A small image autoencoder, trained from scratch.
Data: trained on retinal OCT scans (Kermany 2017), 24607 training examples, 26.8 epochs.
Rows from block 3 of the encoder of a small image autoencoder, named by matrix and row number. Rows with one number within an expert belong to one neuron, the router's apart. Each number is 128 + 32 x the weight over its row's rms, rounded and kept within 0 to 255. All counts start at 0. Numbers have three digits each.
Before each expert's rows are labels from the 100 images, of 14976, where the router gives the expert most weight on average: "colour at peak" is the nearest of a few named colours to the mean colour under the peak. Only what is clearly more common there than usual is listed. The data: retinal OCT scans (Kermany 2017). In brackets: how many of the 100, against the usual share in percent.
# router: router (encoder.blocks.3.mlp.router.weight, 16x192, trained with AdamW), inputs 0-38
# up: expert up (encoder.blocks.3.mlp.up, 16x384x192), inputs 0-38
# down: expert down (encoder.blocks.3.mlp.down, 16x192x384, transposed), outputs 0-38

# expert 9
colour at peak: white (100 vs 2.8)
router.9:137138121143100188179108191102176130104130148150078110146139126112171144131172104117093152121135171178078213114154102
up.0:105089145201084122123160169091147163106112156083141101173156108125096175084110103042022097130152121110125134086109103
down.0:133167097121159143158151051156127164062120077121129120115157117149168139096167097118099114109082116125145131110137177
up.1:138132105090086105143169184200173138108099135084113143127117108144162074131168156085169147115172170088150100095099126
down.1:134109113157165168121126118135111119139100116141054171219113126132126110098121145111165094145167098125130155149164095
up.2:178095134135134065187109083117109100120121109104172120168115141103103097181128192111083127152055097131137147172089154
down.2:107089129113110141134188233121132120103156112172126140112124130130136144137128140150237091088116155169111115135175138
up.3:152125111130122132148139119164139133127131122147115151175100127122201124132115103181084133157138076175088076119103173
down.3:080172141163152180138118079110091064133180205086064099120144126137082072153086173131098113096112188127187154118118147
up.4:145168133118083129104129118157202161062133104115060121160118129125107144136107149127074102145160142109150123128152153
down.4:117160207198104107107149168171168173172128100143153113168110094151141107116095157096112127155109075162104096142127114
up.5:116147153129028151180117185126157124109193160109051140166110138125079130153128139099101121114114078146186154114152112
down.5:153154131169166166147117126086140146109183103142141119141152115115121103110129120114140087158165094208130061137111140
up.6:167092130119157105113097156134114158123130154130166081110124166101047044130129116096174112118123054111128105143125145
down.6:159125132134119168120092136128179101139085148145112154166116167135177148208100122126145079105084152031124180124099137
up.7:153078105125143138191093120180177080136166146129115129176138114141147144160147109150207157063119130120163201155100187
down.7:168079175103145132153101157153178215131141130162155119129090106106073135139162119161077184158149137118130196148129107
up.8:095140141157123100112120129098101156095142176095129126119147174142105170149175140088169068143111086157170152074103098
down.8:133119127152156113173101143121151131139197134210145061143073112091173199100116128136079168119129169114159170172132136
up.9:155149104098137087098183148125148138160158104143142130131150111116114070125178153125146125039157168093158111114150159
down.9:087106138063097082103133146099135097131140095111132166046129107130171178189145139175039124123083101103101093083168152
up.10:129117079109118114139101144080088046143135095176138175108139152107108152123140144092111171057117065124173101146113090
down.10:144137118115115127128123072070139108184104169151095106137145129111080129071166140149114190144097089079067086132166097
up.11:140130125142123128120156130176087158124078127147156171118136149125098110165105153108117113068123093106124117144090154
down.11:109116112111102146113143197139116115108188086134164086168167125144113141178079109134079118124102113155111146170173149
up.12:142140107166120120100102137176119158102123134139146175172111183096045070135073145144121091097153139102122160134093062
down.12:145137117117096121154164156116098098120079108087117090116152117132143130211133096151057139111120077138143111121148148
up.13:172120146138147136168168122128087142108100118170147177134128157144107144120091125124114156115098119148144118148113102
down.13:125118131073095127126071216110138190109153072142111153163130169158154121103123116139196106196112138155095153142144147
up.14:173101140156100093128150122196158117102160168083127106110163171104112099134132123087076106153118138118148115131134135
down.14:150091163155183149174085180142076144128136057111128134077081111135034130116175140131152149125185174124070159163116075
up.15:137142147137104152106126116139116136129105117187138199155126102146189097134107101173003128114132105122106178129142097
down.15:131131154217131162192113175123151131130132193191126108127124116093166133119127179084149178152123111094107117153166101

# expert 6
colour at peak: grey (81 vs 23.3)
router.6:158170090157105163109154120095084147117140138170130065144119153089148112093191127118106179195107179148155124119157131
up.0:107095151102197088088130161082109158093126119161148088150130171128184152129120154095049155150106155099135117155146091
down.0:142154162115123175143108128170124103072082129130124176137144101136148131166138115097192109147149153197107147170102094
up.1:109105085129146061064087125121119166086154089064163143121172129145144160099125162147080119168116105142152113112152124
down.1:108080175143123122151153074170171134131132186100102131148114107142163149135100091133157124093101122083137116144133245
up.2:102141068116097145139117152103153139123107102109173139135087164171105135153142170096084085137146076128091100159174161
down.2:088169173177077124126117099103127088138159181108110133107138170194140124130177107113113137159126083138133139122143205
up.3:123124052163167118136122140131157180162189183118112207089089130119137048122142121173150088118098122121134135128094153
down.3:142122181149152147071127153131103088115150136176166180157105169136146152110105157163159098127147138134138109125153136
up.4:086127067115108094141112038093159147103107151137159115056118164144142092102129153161142114069106086068072155090144118
down.4:164128097113101106150074201133120083128177102085137135140115124130128083154129129119000129134126122147206111142116148
up.5:150077195076069118191127157193069125114110103089137126132138148157127121129117161132079039153113137098163116136110098
down.5:133126174110065158129088063180118135122127134086126093111162111143101109148129091134126112105149116164138099114106163
up.6:114112129132110170121088124126152175145142104098157135199148114136142093102123143121107153106161025139145124090112097
down.6:108132168191153145160101112147090084169147129112100098160093158088133108169134142141098110136121207105155153150117151
up.7:124079178115115121083095090103119079119116154118108062139171159209134103197129104083147111117110111132137168094098119
down.7:093110120128120193131154132140131123147129125102125207192139101127137101108101168171184148108157099118111119176140123
up.8:098139099170127172106158133115197185136149134110175067133201105193124158110072121132023166088176109089152163118117115
down.8:130158136161144102106142142174110181082170112167099100119166130142167162142140099085041144160156109123112129136117065
up.9:101119090115205166158127112129145090117147169121147130162158145162119156126190072125052136094144066095099086084125119
down.9:079118158192121068172138169096132167112136145056135103105099130090116103149101150091142145085164107084151153137146182
up.10:125074159097125077166153102148166153123100105183138087187123160186145132069071114109120104138159129070174168110138132
down.10:115138145117133100155150091150093130096126097121106132114138105100161073129129088151115150145121198132145085121114206
up.11:108098143162123123155154091124096066140118165089103083120146136122124102163100145152111070114181081150071050119067189
down.11:119122066139170123161092118185184159128131148217135217091114168162140152132109151146183151084091091072117160123137154
up.12:086100163099110147150088130133141129143153130101100116158121082148135181134165076083070119142107128192162099126095138
down.12:140111082147144102107139102139086183133093111072211150131111170156126163154107191151149137078070156067071138121118105
up.13:137120144111139132099122123126147094148096067109063147117099099156119089174127155139131102121122118081121147176090139
down.13:153113095175117112137119097144055138163150139162162133119115157141118103163125127128203121122109174120065105102127083
up.14:153128164105127122167124123187168126208150156135113137155153094145172139158127147086123121139102135118135147104092160
down.14:118134132058083153098161148088124151136092055170088117148129152108068156143094142104146170099127116078097130097096065
up.15:159173138127142166141120123125149130129159068098106185093106131120147123093118053141050072162076109173105116152144133
down.15:094149116135105103107099151124135108128102183135176075155096127109177102122120176098102113181109148144153103108113125

# expert 4
colour at peak: grey (91 vs 23.3)
router.4:099137116107096112144168157096161166132093115138129113047096156132072185095128182149145130137162131108118118133158069
up.0:144102118123139138171142145080171143106160133121126162139135085122128072158128088133162064102172047120075114073119192
down.0:148113108101145103175164124082088093171129125189134134136111176152124123155134122155076103090141134131115104160122204
up.1:153118115165112141145140138126119103132134119120143141098161160115159101054148183181076053109130135099088113092078112
down.1:135120131084170142066117189118148121092153114092120062122098120145137159089095113186185155101136104105145161175146132
up.2:160122134117146088134163145138189115054054100161140127184114102089110148127145140075084076098147123112131050131135176
down.2:111153138183144085158135153123145185107123097058146208156142120128144108135098153112131126135096146111153104122150197
up.3:134065141100136113145123144156136112143146167116129110107084178121120079144072137122123155133170133195098186121140141
down.3:146125128134154112232102118104136096117145094145175179092102133143148175111120084133180104122095126157146147132120144
up.4:121137128088174104150112144119115098185127111162126133081113110145145065094057084143134115066112098135142175197130114
down.4:142129101160136155086093171153102107151098112128060082156130126136155167109086143141161179154131079116142108133094093
up.5:171089154114104083163159166128109144094116113132142121124145097155128124118159181096152106069097126140160088066138148
down.5:086104147153141144125111133139102107058095167159152142140138188121087087099157091152138087072127104087151154101102070
up.6:140153094141129077140144123098094162152145126165121143078126169122130137076163140137176089125085094109104141122104163
down.6:148160146074091082161137112136133110084113184125190112119120169152155117109117137091172151175121199137078082082141110
up.7:079137150161221107099153095150140064122122193150130162082131159147109122126073151104082204131142133159096131134136114
down.7:169161118159117105090140092053083140160089092109235165128095153120100190160191139119154080083114135108189108109120142
up.8:127140135170143121118091167110169142094087126086119124115101147064096133121113095100088182072111136114114124155115137
down.8:161130097164164068176150145091110149157107130203148112110107162146121106110096110156093153103135129111126146095138165
up.9:089146106150128101155105149151113175143103094132066191171128125105119149128191130086132126164183080146124079159124141
down.9:123128139135124137194119142129139138111110169037185162133114103099181135117128079107125126078099145109116134133186158
up.10:175116140127125121132113142102129123100146197079151058187180159164083155116169106165103154102160123108162201107148121
down.10:063144132122182178143142069124139128157152122144164104114118122162165114115135158126192109176160151132106093158109109
up.11:127115067074151080116130083129117147146116134163123184149156171098091174119153142110171148130034154075092136142181182
down.11:105138104158111154119071138092156094083110109115185155136129095153157126128147169061194157147155154082141090132154162
up.12:104117099119096083099128126128108081068085168108183137118150092158095182133112123124126076095107153070114124087057139
down.12:138172129048134137152147160128128173059117135119124137133130125143105158150135133107202138174105130089124171126134221
up.13:115099116155206105158085138105120129095114169137132130110178141110124146153175097131116116090102127122137138174074153
down.13:166113115138054118131143205133110123146095143155118184187110155129111152142114165122051143142097163105165145091143163
up.14:085141112153202114142102129086115133147105124155098146130143174126114082118142124094122124103150152141147112148147110
down.14:158133143122093104162134077133077156109128160131127099154117162087165136114083084112101108154119168114133113118127193
up.15:203069088094091176124112091133111172100162159104097142144150117170127105111123177161102125116146125139124149178111171
down.15:113148203097157157115141082117144089118092098158182123093082147089213158105150146122182114144052153180156122129167107

# expert 2
colour at peak: grey (76 vs 23.3)
router.2:127165188143175141150162116101151118139111143117119070082149128134173124086163115073136147135084114105093107123126077
up.0:191085147098103102053078147140076137120171089082080099162109151107132154105169094131177093083080186116122104086186109
down.0:117112157116130112139136136118174064107078118171108180107078141116112133149141137130224160132155156134131151151162192
up.1:110108192173146111153073116147155133128166153125140095123164104186041063157093164127109073123151126117229158112131101
down.1:115130082164101139122179145181122138128086088028132176110159107085160148108175103110165145143122078150115120135183133
up.2:208116101104151109140159144158076105103155160166146121150146227145122172137154141140087132129136125102121135130128126
down.2:094107104136092125120125126090131110150164179251101178143216097120138148101108110141154136106125134102160084106123111
up.3:123192129154159138163111116090156113130100112204125089108143144161123105156139156152085107185125145063114114133085134
down.3:163145088128102090127135164130122131146140124143183096072131133145127104155144152132129059164140116125141154147122144
up.4:086107069102107152144113140133140146169085088169117183146113124109180136135111097115144115026126141133074117133167133
down.4:150090094065101188118145143139138164140145184101154087162130136122133206110165118149145210138147119089127097106127098
up.5:149141083123088100153116108154074190124161163091126143145146137070133107107098144151127112113057123159150137115138161
down.5:082116144126165172156055083080122131126152137102102166156093118143116103153169119144199124125122150114095169126098110
up.6:153105111100128146107102079128123111135085125194180176130106117139107127112103101097166128117129169090130109170133123
down.6:135186169077165069141130159167189093114113017147089103111072109161112227130099149152046135140143055137108111130171176
up.7:094115116053180136170121152149150100158113135093166134168121123168196133105146104102078150049128070139125137170096176
down.7:089187115221135127151110160149169085164117231121120123114163126101122120103140174105155182118118124134105097166111130
up.8:085130106195125103179083072152113143136103140144144154049112097116141149098065079113110124087099127149153155121112075
down.8:151127132116127083098165052123167164169165118104178057127144126140145204130136091157140069167128075149152135139161095
up.9:113123173082141100212118163116156130146124145156140140116088137189133162174123124139096154105124156125117036137096161
down.9:118145105113143145114149155168132134208128155128095163153146117120135107067089184119098194097100135114141130138105107
up.10:189093163075138138198123170166060142134194086158132133138086162230110113090131186153125062225090131187165147135109138
down.10:139169141139094146144134132174158147180199151128179141142112059117142126101135115142121126104120191140130105168096110
up.11:092065119116138079129082152090136107191150146099137162117172114125136196146118119112157162140181170113087072198164187
down.11:099176122118129165171083149138102113108069105148095105128131208152102066118092101148161155075159191068181090099137119
up.12:130158117093111092074142096148156137156125135083048121110111097098169158148141121059137145110103100106107131100112150
down.12:108209115158172098121121131064162138144113078137101140130117143090139070105108097180115208134096114090171141160135144
up.13:158120132108111087126094081138169145166154095118114148116121161100100125126145128135116094096122082100119147132117137
down.13:117095129096167149101150129087167117139129138134173184130064100164119136178142111188120149147145154117149151149097101
up.14:137182097201071129110139111113144152103098126101120137101118148135162145161091148135075159171119141141123128096133142
down.14:145058162064164132076114123125115140097095106166134139146113099158165173113125159128057119142148102141119119119099083
up.15:165155087124183161164125127070127108168052083137124119134169151103174131168177156085087101104086139132109122149125146
down.15:151163072116095074095128148134154115083175083113153117118101102154149069106108090162115180157169152175144136162143133