From a checkpoint of a small image autoencoder: trained on retinal OCT scans (Kermany 2017).
Rows from block 5 of the encoder of a small image autoencoder, named by matrix and row number. Rows with one number within an expert belong to one neuron, the router's apart. Each number is 200 + 20 x the weight over its row's rms, rounded and kept within 0 to 999. All counts start at 0.
Before each expert's rows are labels from the 100 images, of 14976, where the router gives the expert most weight on average: "colour at peak" is the nearest of a few named colours to the mean colour under the peak. Only what is clearly more common there than usual is listed. The data: retinal OCT scans (Kermany 2017). In brackets: how many of the 100.
# router: router (encoder.blocks.5.mlp.router.weight, 16x192, trained with AdamW), inputs 0-63
# up: expert up (encoder.blocks.5.mlp.up, 16x384x192), inputs 0-63
# down: expert down (encoder.blocks.5.mlp.down, 16x192x384, transposed), outputs 0-63

# expert 11
colour at peak: grey (91)
router.11,226,190,183,218,216,206,203,231,177,197,170,189,173,183,204,169,185,179,181,221,224,199,168,197,152,208,202,177,212,197,231,201,211,209,182,188,215,221,218,208,193,187,233,217,208,167,207,211,225,203,220,205,199,234,192,223,178,189,205,227,198,222,197,179
up.0,237,162,196,213,221,203,177,178,210,216,167,163,214,224,203,182,222,232,226,194,238,192,210,191,196,175,181,202,172,156,170,218,228,191,201,228,168,140,220,209,207,215,194,219,210,181,193,196,200,187,167,192,214,172,204,188,214,174,225,171,198,200,191,210
down.0,175,207,187,163,193,208,196,199,210,167,191,186,178,202,199,229,206,224,197,220,230,209,202,207,209,225,194,185,253,173,192,209,208,188,191,202,194,216,196,195,197,200,206,223,171,164,189,207,238,183,194,172,206,177,178,199,185,229,198,205,221,199,217,181

# expert 15
colour at peak: grey (52)
router.15,210,182,207,204,219,204,211,220,192,179,163,191,222,185,166,205,175,218,210,209,199,174,194,214,229,218,209,217,220,175,185,189,208,176,175,154,190,201,214,167,208,216,190,231,210,221,184,219,204,221,207,189,214,216,231,228,214,165,186,234,219,226,199,214
up.0,216,206,203,182,194,212,216,179,247,209,198,204,233,215,174,198,217,170,199,237,185,212,233,211,189,199,221,234,155,139,194,224,195,220,200,204,189,199,197,196,203,219,187,196,183,174,193,204,220,177,183,263,205,189,174,177,210,197,199,205,246,196,209,210
down.0,198,195,237,214,217,236,193,187,202,203,211,194,194,205,192,200,200,172,210,182,236,191,210,181,195,182,215,227,208,187,205,206,156,215,232,166,189,192,200,216,212,203,195,165,132,210,213,199,192,215,175,214,212,159,162,203,213,218,170,178,216,188,190,180

# expert 2
colour at peak: white (100)
router.2,191,238,206,222,232,215,220,201,223,198,219,219,206,215,247,210,172,218,232,215,177,205,224,195,200,205,185,198,160,216,203,206,236,199,208,249,195,203,177,192,168,172,162,187,197,213,194,199,168,210,204,204,218,211,207,172,203,197,176,166,176,150,185,208
up.0,216,256,189,177,224,179,175,198,203,189,240,206,203,206,186,231,191,215,185,198,191,200,211,220,196,209,209,185,241,202,235,234,186,208,195,179,200,192,204,199,166,215,225,170,161,222,179,177,182,220,168,226,173,251,209,204,181,208,205,204,172,194,185,186
down.0,184,189,178,237,212,178,169,198,217,179,214,199,201,214,183,172,203,185,216,207,208,175,215,213,224,160,238,194,192,221,210,194,169,183,219,200,189,190,196,226,248,216,198,215,199,177,156,192,221,206,197,203,203,185,215,227,186,214,209,192,195,178,187,183

# expert 8
colour at peak: grey (98)
router.8,173,221,233,215,237,238,209,177,212,162,238,220,183,242,206,195,199,187,204,221,199,181,225,190,161,211,150,188,222,255,202,226,227,217,231,221,208,235,191,167,168,196,177,175,215,206,213,214,175,219,178,230,239,193,214,208,206,208,191,205,178,195,202,159
up.0,225,150,202,184,202,211,241,197,225,207,230,194,176,219,170,214,236,176,210,215,182,207,197,165,201,191,196,200,179,244,154,248,189,223,217,216,218,229,245,205,194,174,200,198,205,198,208,228,216,190,215,187,199,184,193,223,203,196,190,214,214,177,196,177
down.0,171,189,228,194,233,192,217,225,158,201,236,206,189,178,196,186,167,205,223,154,184,204,206,212,184,200,168,189,182,165,215,205,203,170,208,185,191,223,218,209,205,208,200,217,172,188,172,217,206,164,184,187,201,193,224,174,186,202,193,205,181,170,223,180

# expert 6
colour at peak: grey (100)
router.6,210,225,204,223,154,204,196,204,201,230,192,197,172,176,190,173,228,184,233,209,206,206,215,196,182,186,196,208,229,182,180,213,219,233,193,199,174,244,181,178,215,200,219,188,193,181,223,235,225,224,177,204,218,222,212,231,174,170,199,225,209,239,217,210
up.0,179,187,213,183,183,216,213,202,192,193,174,187,181,185,223,188,212,233,179,214,243,232,151,197,238,163,211,191,180,189,202,189,218,197,238,197,212,195,212,217,226,204,199,207,208,179,216,193,180,167,219,164,173,234,161,188,213,222,218,160,202,180,208,228
down.0,156,207,190,163,181,216,231,174,186,236,195,183,199,209,183,215,210,205,200,214,191,205,208,208,216,205,193,201,212,177,197,203,212,195,193,211,213,209,215,188,185,220,208,146,252,180,222,211,187,197,208,204,192,203,228,235,166,196,171,193,187,129,195,171