From a checkpoint of a small image autoencoder.
Model: 18.9M parameters, 48-pixel images, encoder moe expert_choice, encoder width 192.
Data: trained on retinal OCT scans (Kermany 2017), 24607 training examples, 26.8 epochs.
Rows from block 11 of the encoder of a small image autoencoder, named by matrix and row number. Rows with one number within an expert belong to one neuron, the router's apart. Each number is 50 + 15 x the weight over its row's rms, rounded and kept within 0 to 99. All counts start at 0.
After each expert's rows are labels from the 100 images, of 14976, where the router gives the expert most weight on average: "responds to" is what is common among them. Only what is clearly more common there than usual is listed. The data: retinal OCT scans (Kermany 2017). In brackets: how many of the 100.
# router: router (encoder.blocks.11.mlp.router.weight, 16x192, trained with AdamW), inputs 64-127
# up: expert up (encoder.blocks.11.mlp.up, 16x384x192), inputs 64-127
# down: expert down (encoder.blocks.11.mlp.down, 16x192x384, transposed), outputs 64-127

# expert 13
router.13:37 38 63 37 28 55 42 64 57 41 41 68 34 34 64 59 45 32 63 40 29 58 41 23 38 61 54 60 65 67 42 35 48 55 29 45 34 82 37 39 37 40 38 17 47 52 42 58 52 37 52 40 52 25 15 35 39 50 56 46 63 71 54 61
up.0:55 44 58 42 39 53 46 64 24 55 41 54 59 60 50 43 65 44 13 33 55 63 68 66 54 26 34 54 36 33 55 65 57 66 47 41 45 61 40 64 64 36 47 41 48 68 42 81 45 49 56 40 25 42 48 46 73 60 40 49 44 40 58 75
down.0:71 55 43 58 71 78 37 43 70 40 54 38 27 58 57 46 58 71 77 40 37 48 45 14 42 48 37 46 51 51 30 80 76 56 27 71 51 34 57 43 64 26 45 61 37 51 49 60 72 53 11 58 62 43 37 60 54 41 77 78 43 38 70 57
up.1:38 67 48 53 42 48 60 58 45 64 69 45 48 50 46 45 40 54 54 81 61 37 25 78 55 43 46 17 58 45 61 60 46 46 50 39 35 44 28 46 61 56 26 42 17 38 37 72 54 52 48 58 09 41 25 46 71 56 56 47 21 69 64 36
down.1:47 48 56 54 60 00 44 82 48 53 58 42 47 69 36 45 49 41 49 45 33 58 65 40 58 46 53 48 67 43 44 34 47 65 47 83 60 48 93 42 50 20 51 92 60 48 51 38 62 53 50 26 34 31 50 45 42 36 50 50 51 42 79 45
responds to: finding: normal (83)

# expert 15
router.15:49 58 46 69 37 51 41 63 45 53 52 28 59 48 74 55 39 30 74 37 38 59 42 39 52 55 62 57 45 36 64 34 36 32 40 59 30 65 69 36 56 67 46 36 36 29 51 67 63 44 36 75 46 29 22 66 41 62 48 34 44 72 38 47
up.0:41 63 58 41 49 73 30 56 73 26 58 47 72 20 62 77 60 37 41 62 59 26 58 33 57 47 17 58 53 54 53 71 47 68 62 56 44 50 47 49 58 78 35 70 58 42 19 65 44 50 51 58 13 42 56 47 53 49 51 70 83 72 54 34
down.0:60 61 61 49 24 41 50 46 62 53 60 36 59 54 81 52 50 31 66 38 38 48 45 62 52 61 47 42 33 22 36 57 41 54 46 28 42 45 52 63 34 50 63 09 60 52 59 55 51 55 37 79 29 38 59 59 72 63 50 42 36 50 42 69
up.1:39 51 36 52 40 47 47 63 52 40 74 52 48 58 43 51 24 72 64 56 50 48 47 22 46 17 61 39 30 35 60 66 41 66 41 48 29 63 67 49 71 47 62 60 58 65 18 58 38 73 66 52 64 71 67 37 50 66 22 52 60 42 35 26
down.1:52 59 57 46 58 70 47 64 64 87 46 49 49 37 39 53 84 51 76 54 50 62 07 48 59 60 65 41 56 44 29 55 58 63 26 61 52 18 71 31 51 34 65 57 62 61 62 32 29 31 58 65 28 58 67 71 72 38 43 56 54 42 59 61
responds to: finding: diabetic macular edema (32)

# expert 6
router.6:67 64 23 52 54 57 54 48 22 20 45 56 38 26 70 30 70 30 59 40 66 26 31 66 58 66 68 42 72 66 58 39 37 28 65 52 43 81 55 68 63 27 27 41 62 46 39 29 71 58 44 41 49 61 40 41 14 35 45 73 33 60 73 48
up.0:43 45 44 63 72 30 50 64 70 65 63 55 63 60 49 65 48 42 50 73 58 26 46 68 29 36 47 34 29 51 59 58 38 44 62 60 28 54 42 23 62 84 36 64 44 57 73 42 27 52 71 53 22 35 65 46 65 71 68 66 61 38 45 25
down.0:64 41 60 33 34 60 58 56 33 48 49 69 62 49 62 38 70 37 51 46 56 41 49 51 42 50 63 79 46 63 60 22 52 47 39 74 66 50 56 54 10 51 62 61 48 38 60 54 45 41 60 47 33 50 48 48 28 44 47 41 46 66 25 52
up.1:52 56 48 32 63 69 32 37 77 20 75 71 50 26 55 34 67 37 55 55 58 72 61 29 56 25 50 44 43 62 87 54 38 52 42 54 59 50 67 51 64 48 41 33 50 40 35 39 73 47 60 31 39 18 68 45 53 09 48 56 37 46 31 51
down.1:66 37 48 57 68 53 69 53 39 80 19 47 54 47 49 44 37 51 39 71 41 10 80 61 18 60 63 62 34 64 61 34 46 37 39 29 49 34 81 20 39 50 65 56 34 51 63 67 49 56 25 52 59 73 63 44 55 54 47 45 51 43 39 72
responds to: finding: diabetic macular edema (53)

# expert 9
router.9:71 50 43 63 30 51 53 46 44 39 64 38 28 20 47 55 74 53 54 46 28 78 24 44 51 76 50 48 74 45 23 38 60 62 72 65 45 71 46 52 66 34 49 67 65 76 74 50 49 36 65 41 45 58 42 58 28 38 55 47 43 58 41 45
up.0:48 50 56 61 50 85 44 34 19 33 43 48 50 42 50 08 56 82 43 39 54 24 48 76 66 38 35 44 63 58 34 46 47 60 50 50 45 53 65 69 59 48 38 32 46 80 38 68 64 27 30 38 60 42 71 41 58 65 38 48 64 47 63 52
down.0:47 37 41 37 34 30 38 66 64 66 40 39 51 63 25 52 47 65 93 37 57 59 47 51 44 69 65 50 73 77 40 74 39 49 45 23 76 45 52 62 61 72 74 71 62 57 85 26 64 79 80 72 40 75 47 63 46 36 62 45 53 87 36 35
up.1:60 70 54 34 27 34 71 60 35 42 51 27 38 41 73 30 66 43 37 62 42 42 88 75 44 75 60 36 70 70 65 36 42 48 34 28 44 57 59 48 83 36 47 61 59 55 82 72 27 37 45 29 76 42 73 40 47 40 42 37 36 34 35 60
down.1:43 53 60 75 51 65 40 52 63 43 08 51 43 69 58 45 62 51 49 30 30 68 36 52 40 36 34 60 37 34 41 77 52 69 56 57 54 36 61 64 45 99 42 13 47 55 38 38 37 66 38 29 54 42 55 18 41 54 73 50 53 52 62 39
responds to: finding: diabetic macular edema (48)

# expert 10
router.10:46 44 53 53 58 46 71 56 55 64 61 40 51 49 72 43 34 29 59 25 66 57 21 40 56 72 35 46 45 84 41 59 40 34 60 52 49 80 56 70 43 65 50 71 28 79 40 52 59 59 71 48 64 44 32 49 44 43 38 53 27 61 67 33
up.0:69 57 43 33 70 66 37 54 32 47 01 36 52 67 33 38 37 48 81 32 41 55 43 66 49 68 35 40 58 83 46 71 37 55 61 41 73 59 52 61 01 54 45 36 50 60 63 38 48 56 38 46 32 51 62 71 50 58 44 73 31 50 40 58
down.0:59 59 61 56 27 26 56 17 74 56 59 53 44 30 46 84 47 43 47 46 35 23 60 59 60 41 63 21 40 45 46 42 65 38 62 55 35 50 57 30 96 44 32 57 50 82 59 73 51 46 31 34 66 40 47 46 57 44 38 46 66 55 62 51
up.1:23 59 44 61 44 34 52 68 30 60 51 15 68 55 46 51 41 74 56 72 30 25 57 49 49 29 67 40 62 49 50 55 67 67 63 48 54 49 52 49 49 63 56 45 23 48 21 56 32 35 24 63 56 79 44 42 28 66 57 70 77 50 36 37
down.1:47 47 29 42 62 63 53 44 67 57 41 59 23 33 58 24 74 51 59 00 39 36 39 47 25 54 36 46 51 35 42 57 14 45 38 67 60 42 46 36 61 51 49 69 44 56 52 44 49 65 71 53 57 23 54 32 70 61 51 33 25 62 28 52
responds to: finding: diabetic macular edema (35)

# expert 11
router.11:76 44 57 29 57 22 31 37 45 64 24 59 35 45 67 58 44 40 51 58 33 56 40 34 36 41 76 44 73 55 46 57 42 71 70 76 52 73 37 44 46 43 65 33 68 62 59 59 48 40 64 46 36 41 34 48 25 47 52 58 36 47 56 40
up.0:52 52 60 47 51 74 63 42 47 77 52 53 32 32 21 45 47 29 43 76 40 39 37 36 39 62 49 41 75 32 36 77 57 46 77 54 56 46 30 38 72 62 43 49 54 60 68 35 53 37 98 56 53 78 40 51 54 41 60 42 52 29 35 44
down.0:31 59 43 58 18 24 46 54 52 28 48 46 42 74 65 38 30 30 58 27 51 42 58 62 50 69 58 40 54 54 50 16 59 43 43 33 54 56 61 39 28 53 64 42 46 38 35 58 35 93 48 55 89 45 64 46 46 50 46 23 49 70 24 46
up.1:10 39 40 57 38 62 60 42 62 37 18 47 55 63 24 57 65 49 46 43 32 47 44 45 41 75 55 44 46 50 63 56 51 35 29 69 51 52 64 56 68 51 35 90 77 34 81 67 56 37 65 60 61 30 65 60 50 44 45 29 44 69 45 58
down.1:51 48 60 59 35 46 42 66 48 62 75 17 42 48 52 75 40 64 42 70 40 43 61 33 18 55 41 39 41 24 38 44 52 60 54 41 61 65 31 43 45 70 53 12 35 75 24 42 39 49 32 54 37 58 51 64 72 47 43 80 82 52 51 55
responds to: finding: diabetic macular edema (45)

# expert 12
router.12:30 53 28 53 28 19 63 68 37 37 77 38 23 22 68 49 27 41 59 29 72 52 34 64 62 69 61 43 40 60 61 39 29 52 55 58 31 76 32 29 57 26 38 71 60 55 56 55 66 56 35 36 44 51 48 45 55 38 62 39 46 48 65 63
up.0:48 42 78 39 24 33 59 22 52 50 46 28 58 61 53 65 48 44 37 62 63 43 58 62 48 51 60 44 87 58 63 46 81 64 52 36 47 43 20 57 58 58 85 38 73 48 68 69 59 36 51 57 39 55 86 60 65 41 59 69 47 37 40 80
down.0:51 54 51 57 63 41 92 48 21 46 37 40 46 44 44 46 64 36 46 42 45 49 54 31 52 59 53 25 42 72 67 41 50 23 18 63 47 75 55 43 64 44 45 55 35 45 41 63 56 21 61 46 38 47 71 30 43 44 45 38 41 55 51 63
up.1:66 54 37 48 35 44 52 40 51 35 58 48 65 43 59 58 63 54 04 40 55 37 68 44 26 44 40 74 60 61 77 33 41 36 45 45 37 76 54 38 38 79 77 35 44 48 50 59 48 43 43 60 48 58 67 47 50 68 49 63 40 26 45 42
down.1:23 57 59 43 52 73 84 47 18 25 55 76 63 26 43 43 56 13 57 33 55 44 36 61 56 76 59 23 52 34 56 76 28 45 45 78 52 48 31 44 65 50 42 41 48 47 44 51 46 49 54 19 41 39 57 40 39 72 70 47 26 50 61 53
responds to: finding: diabetic macular edema (58)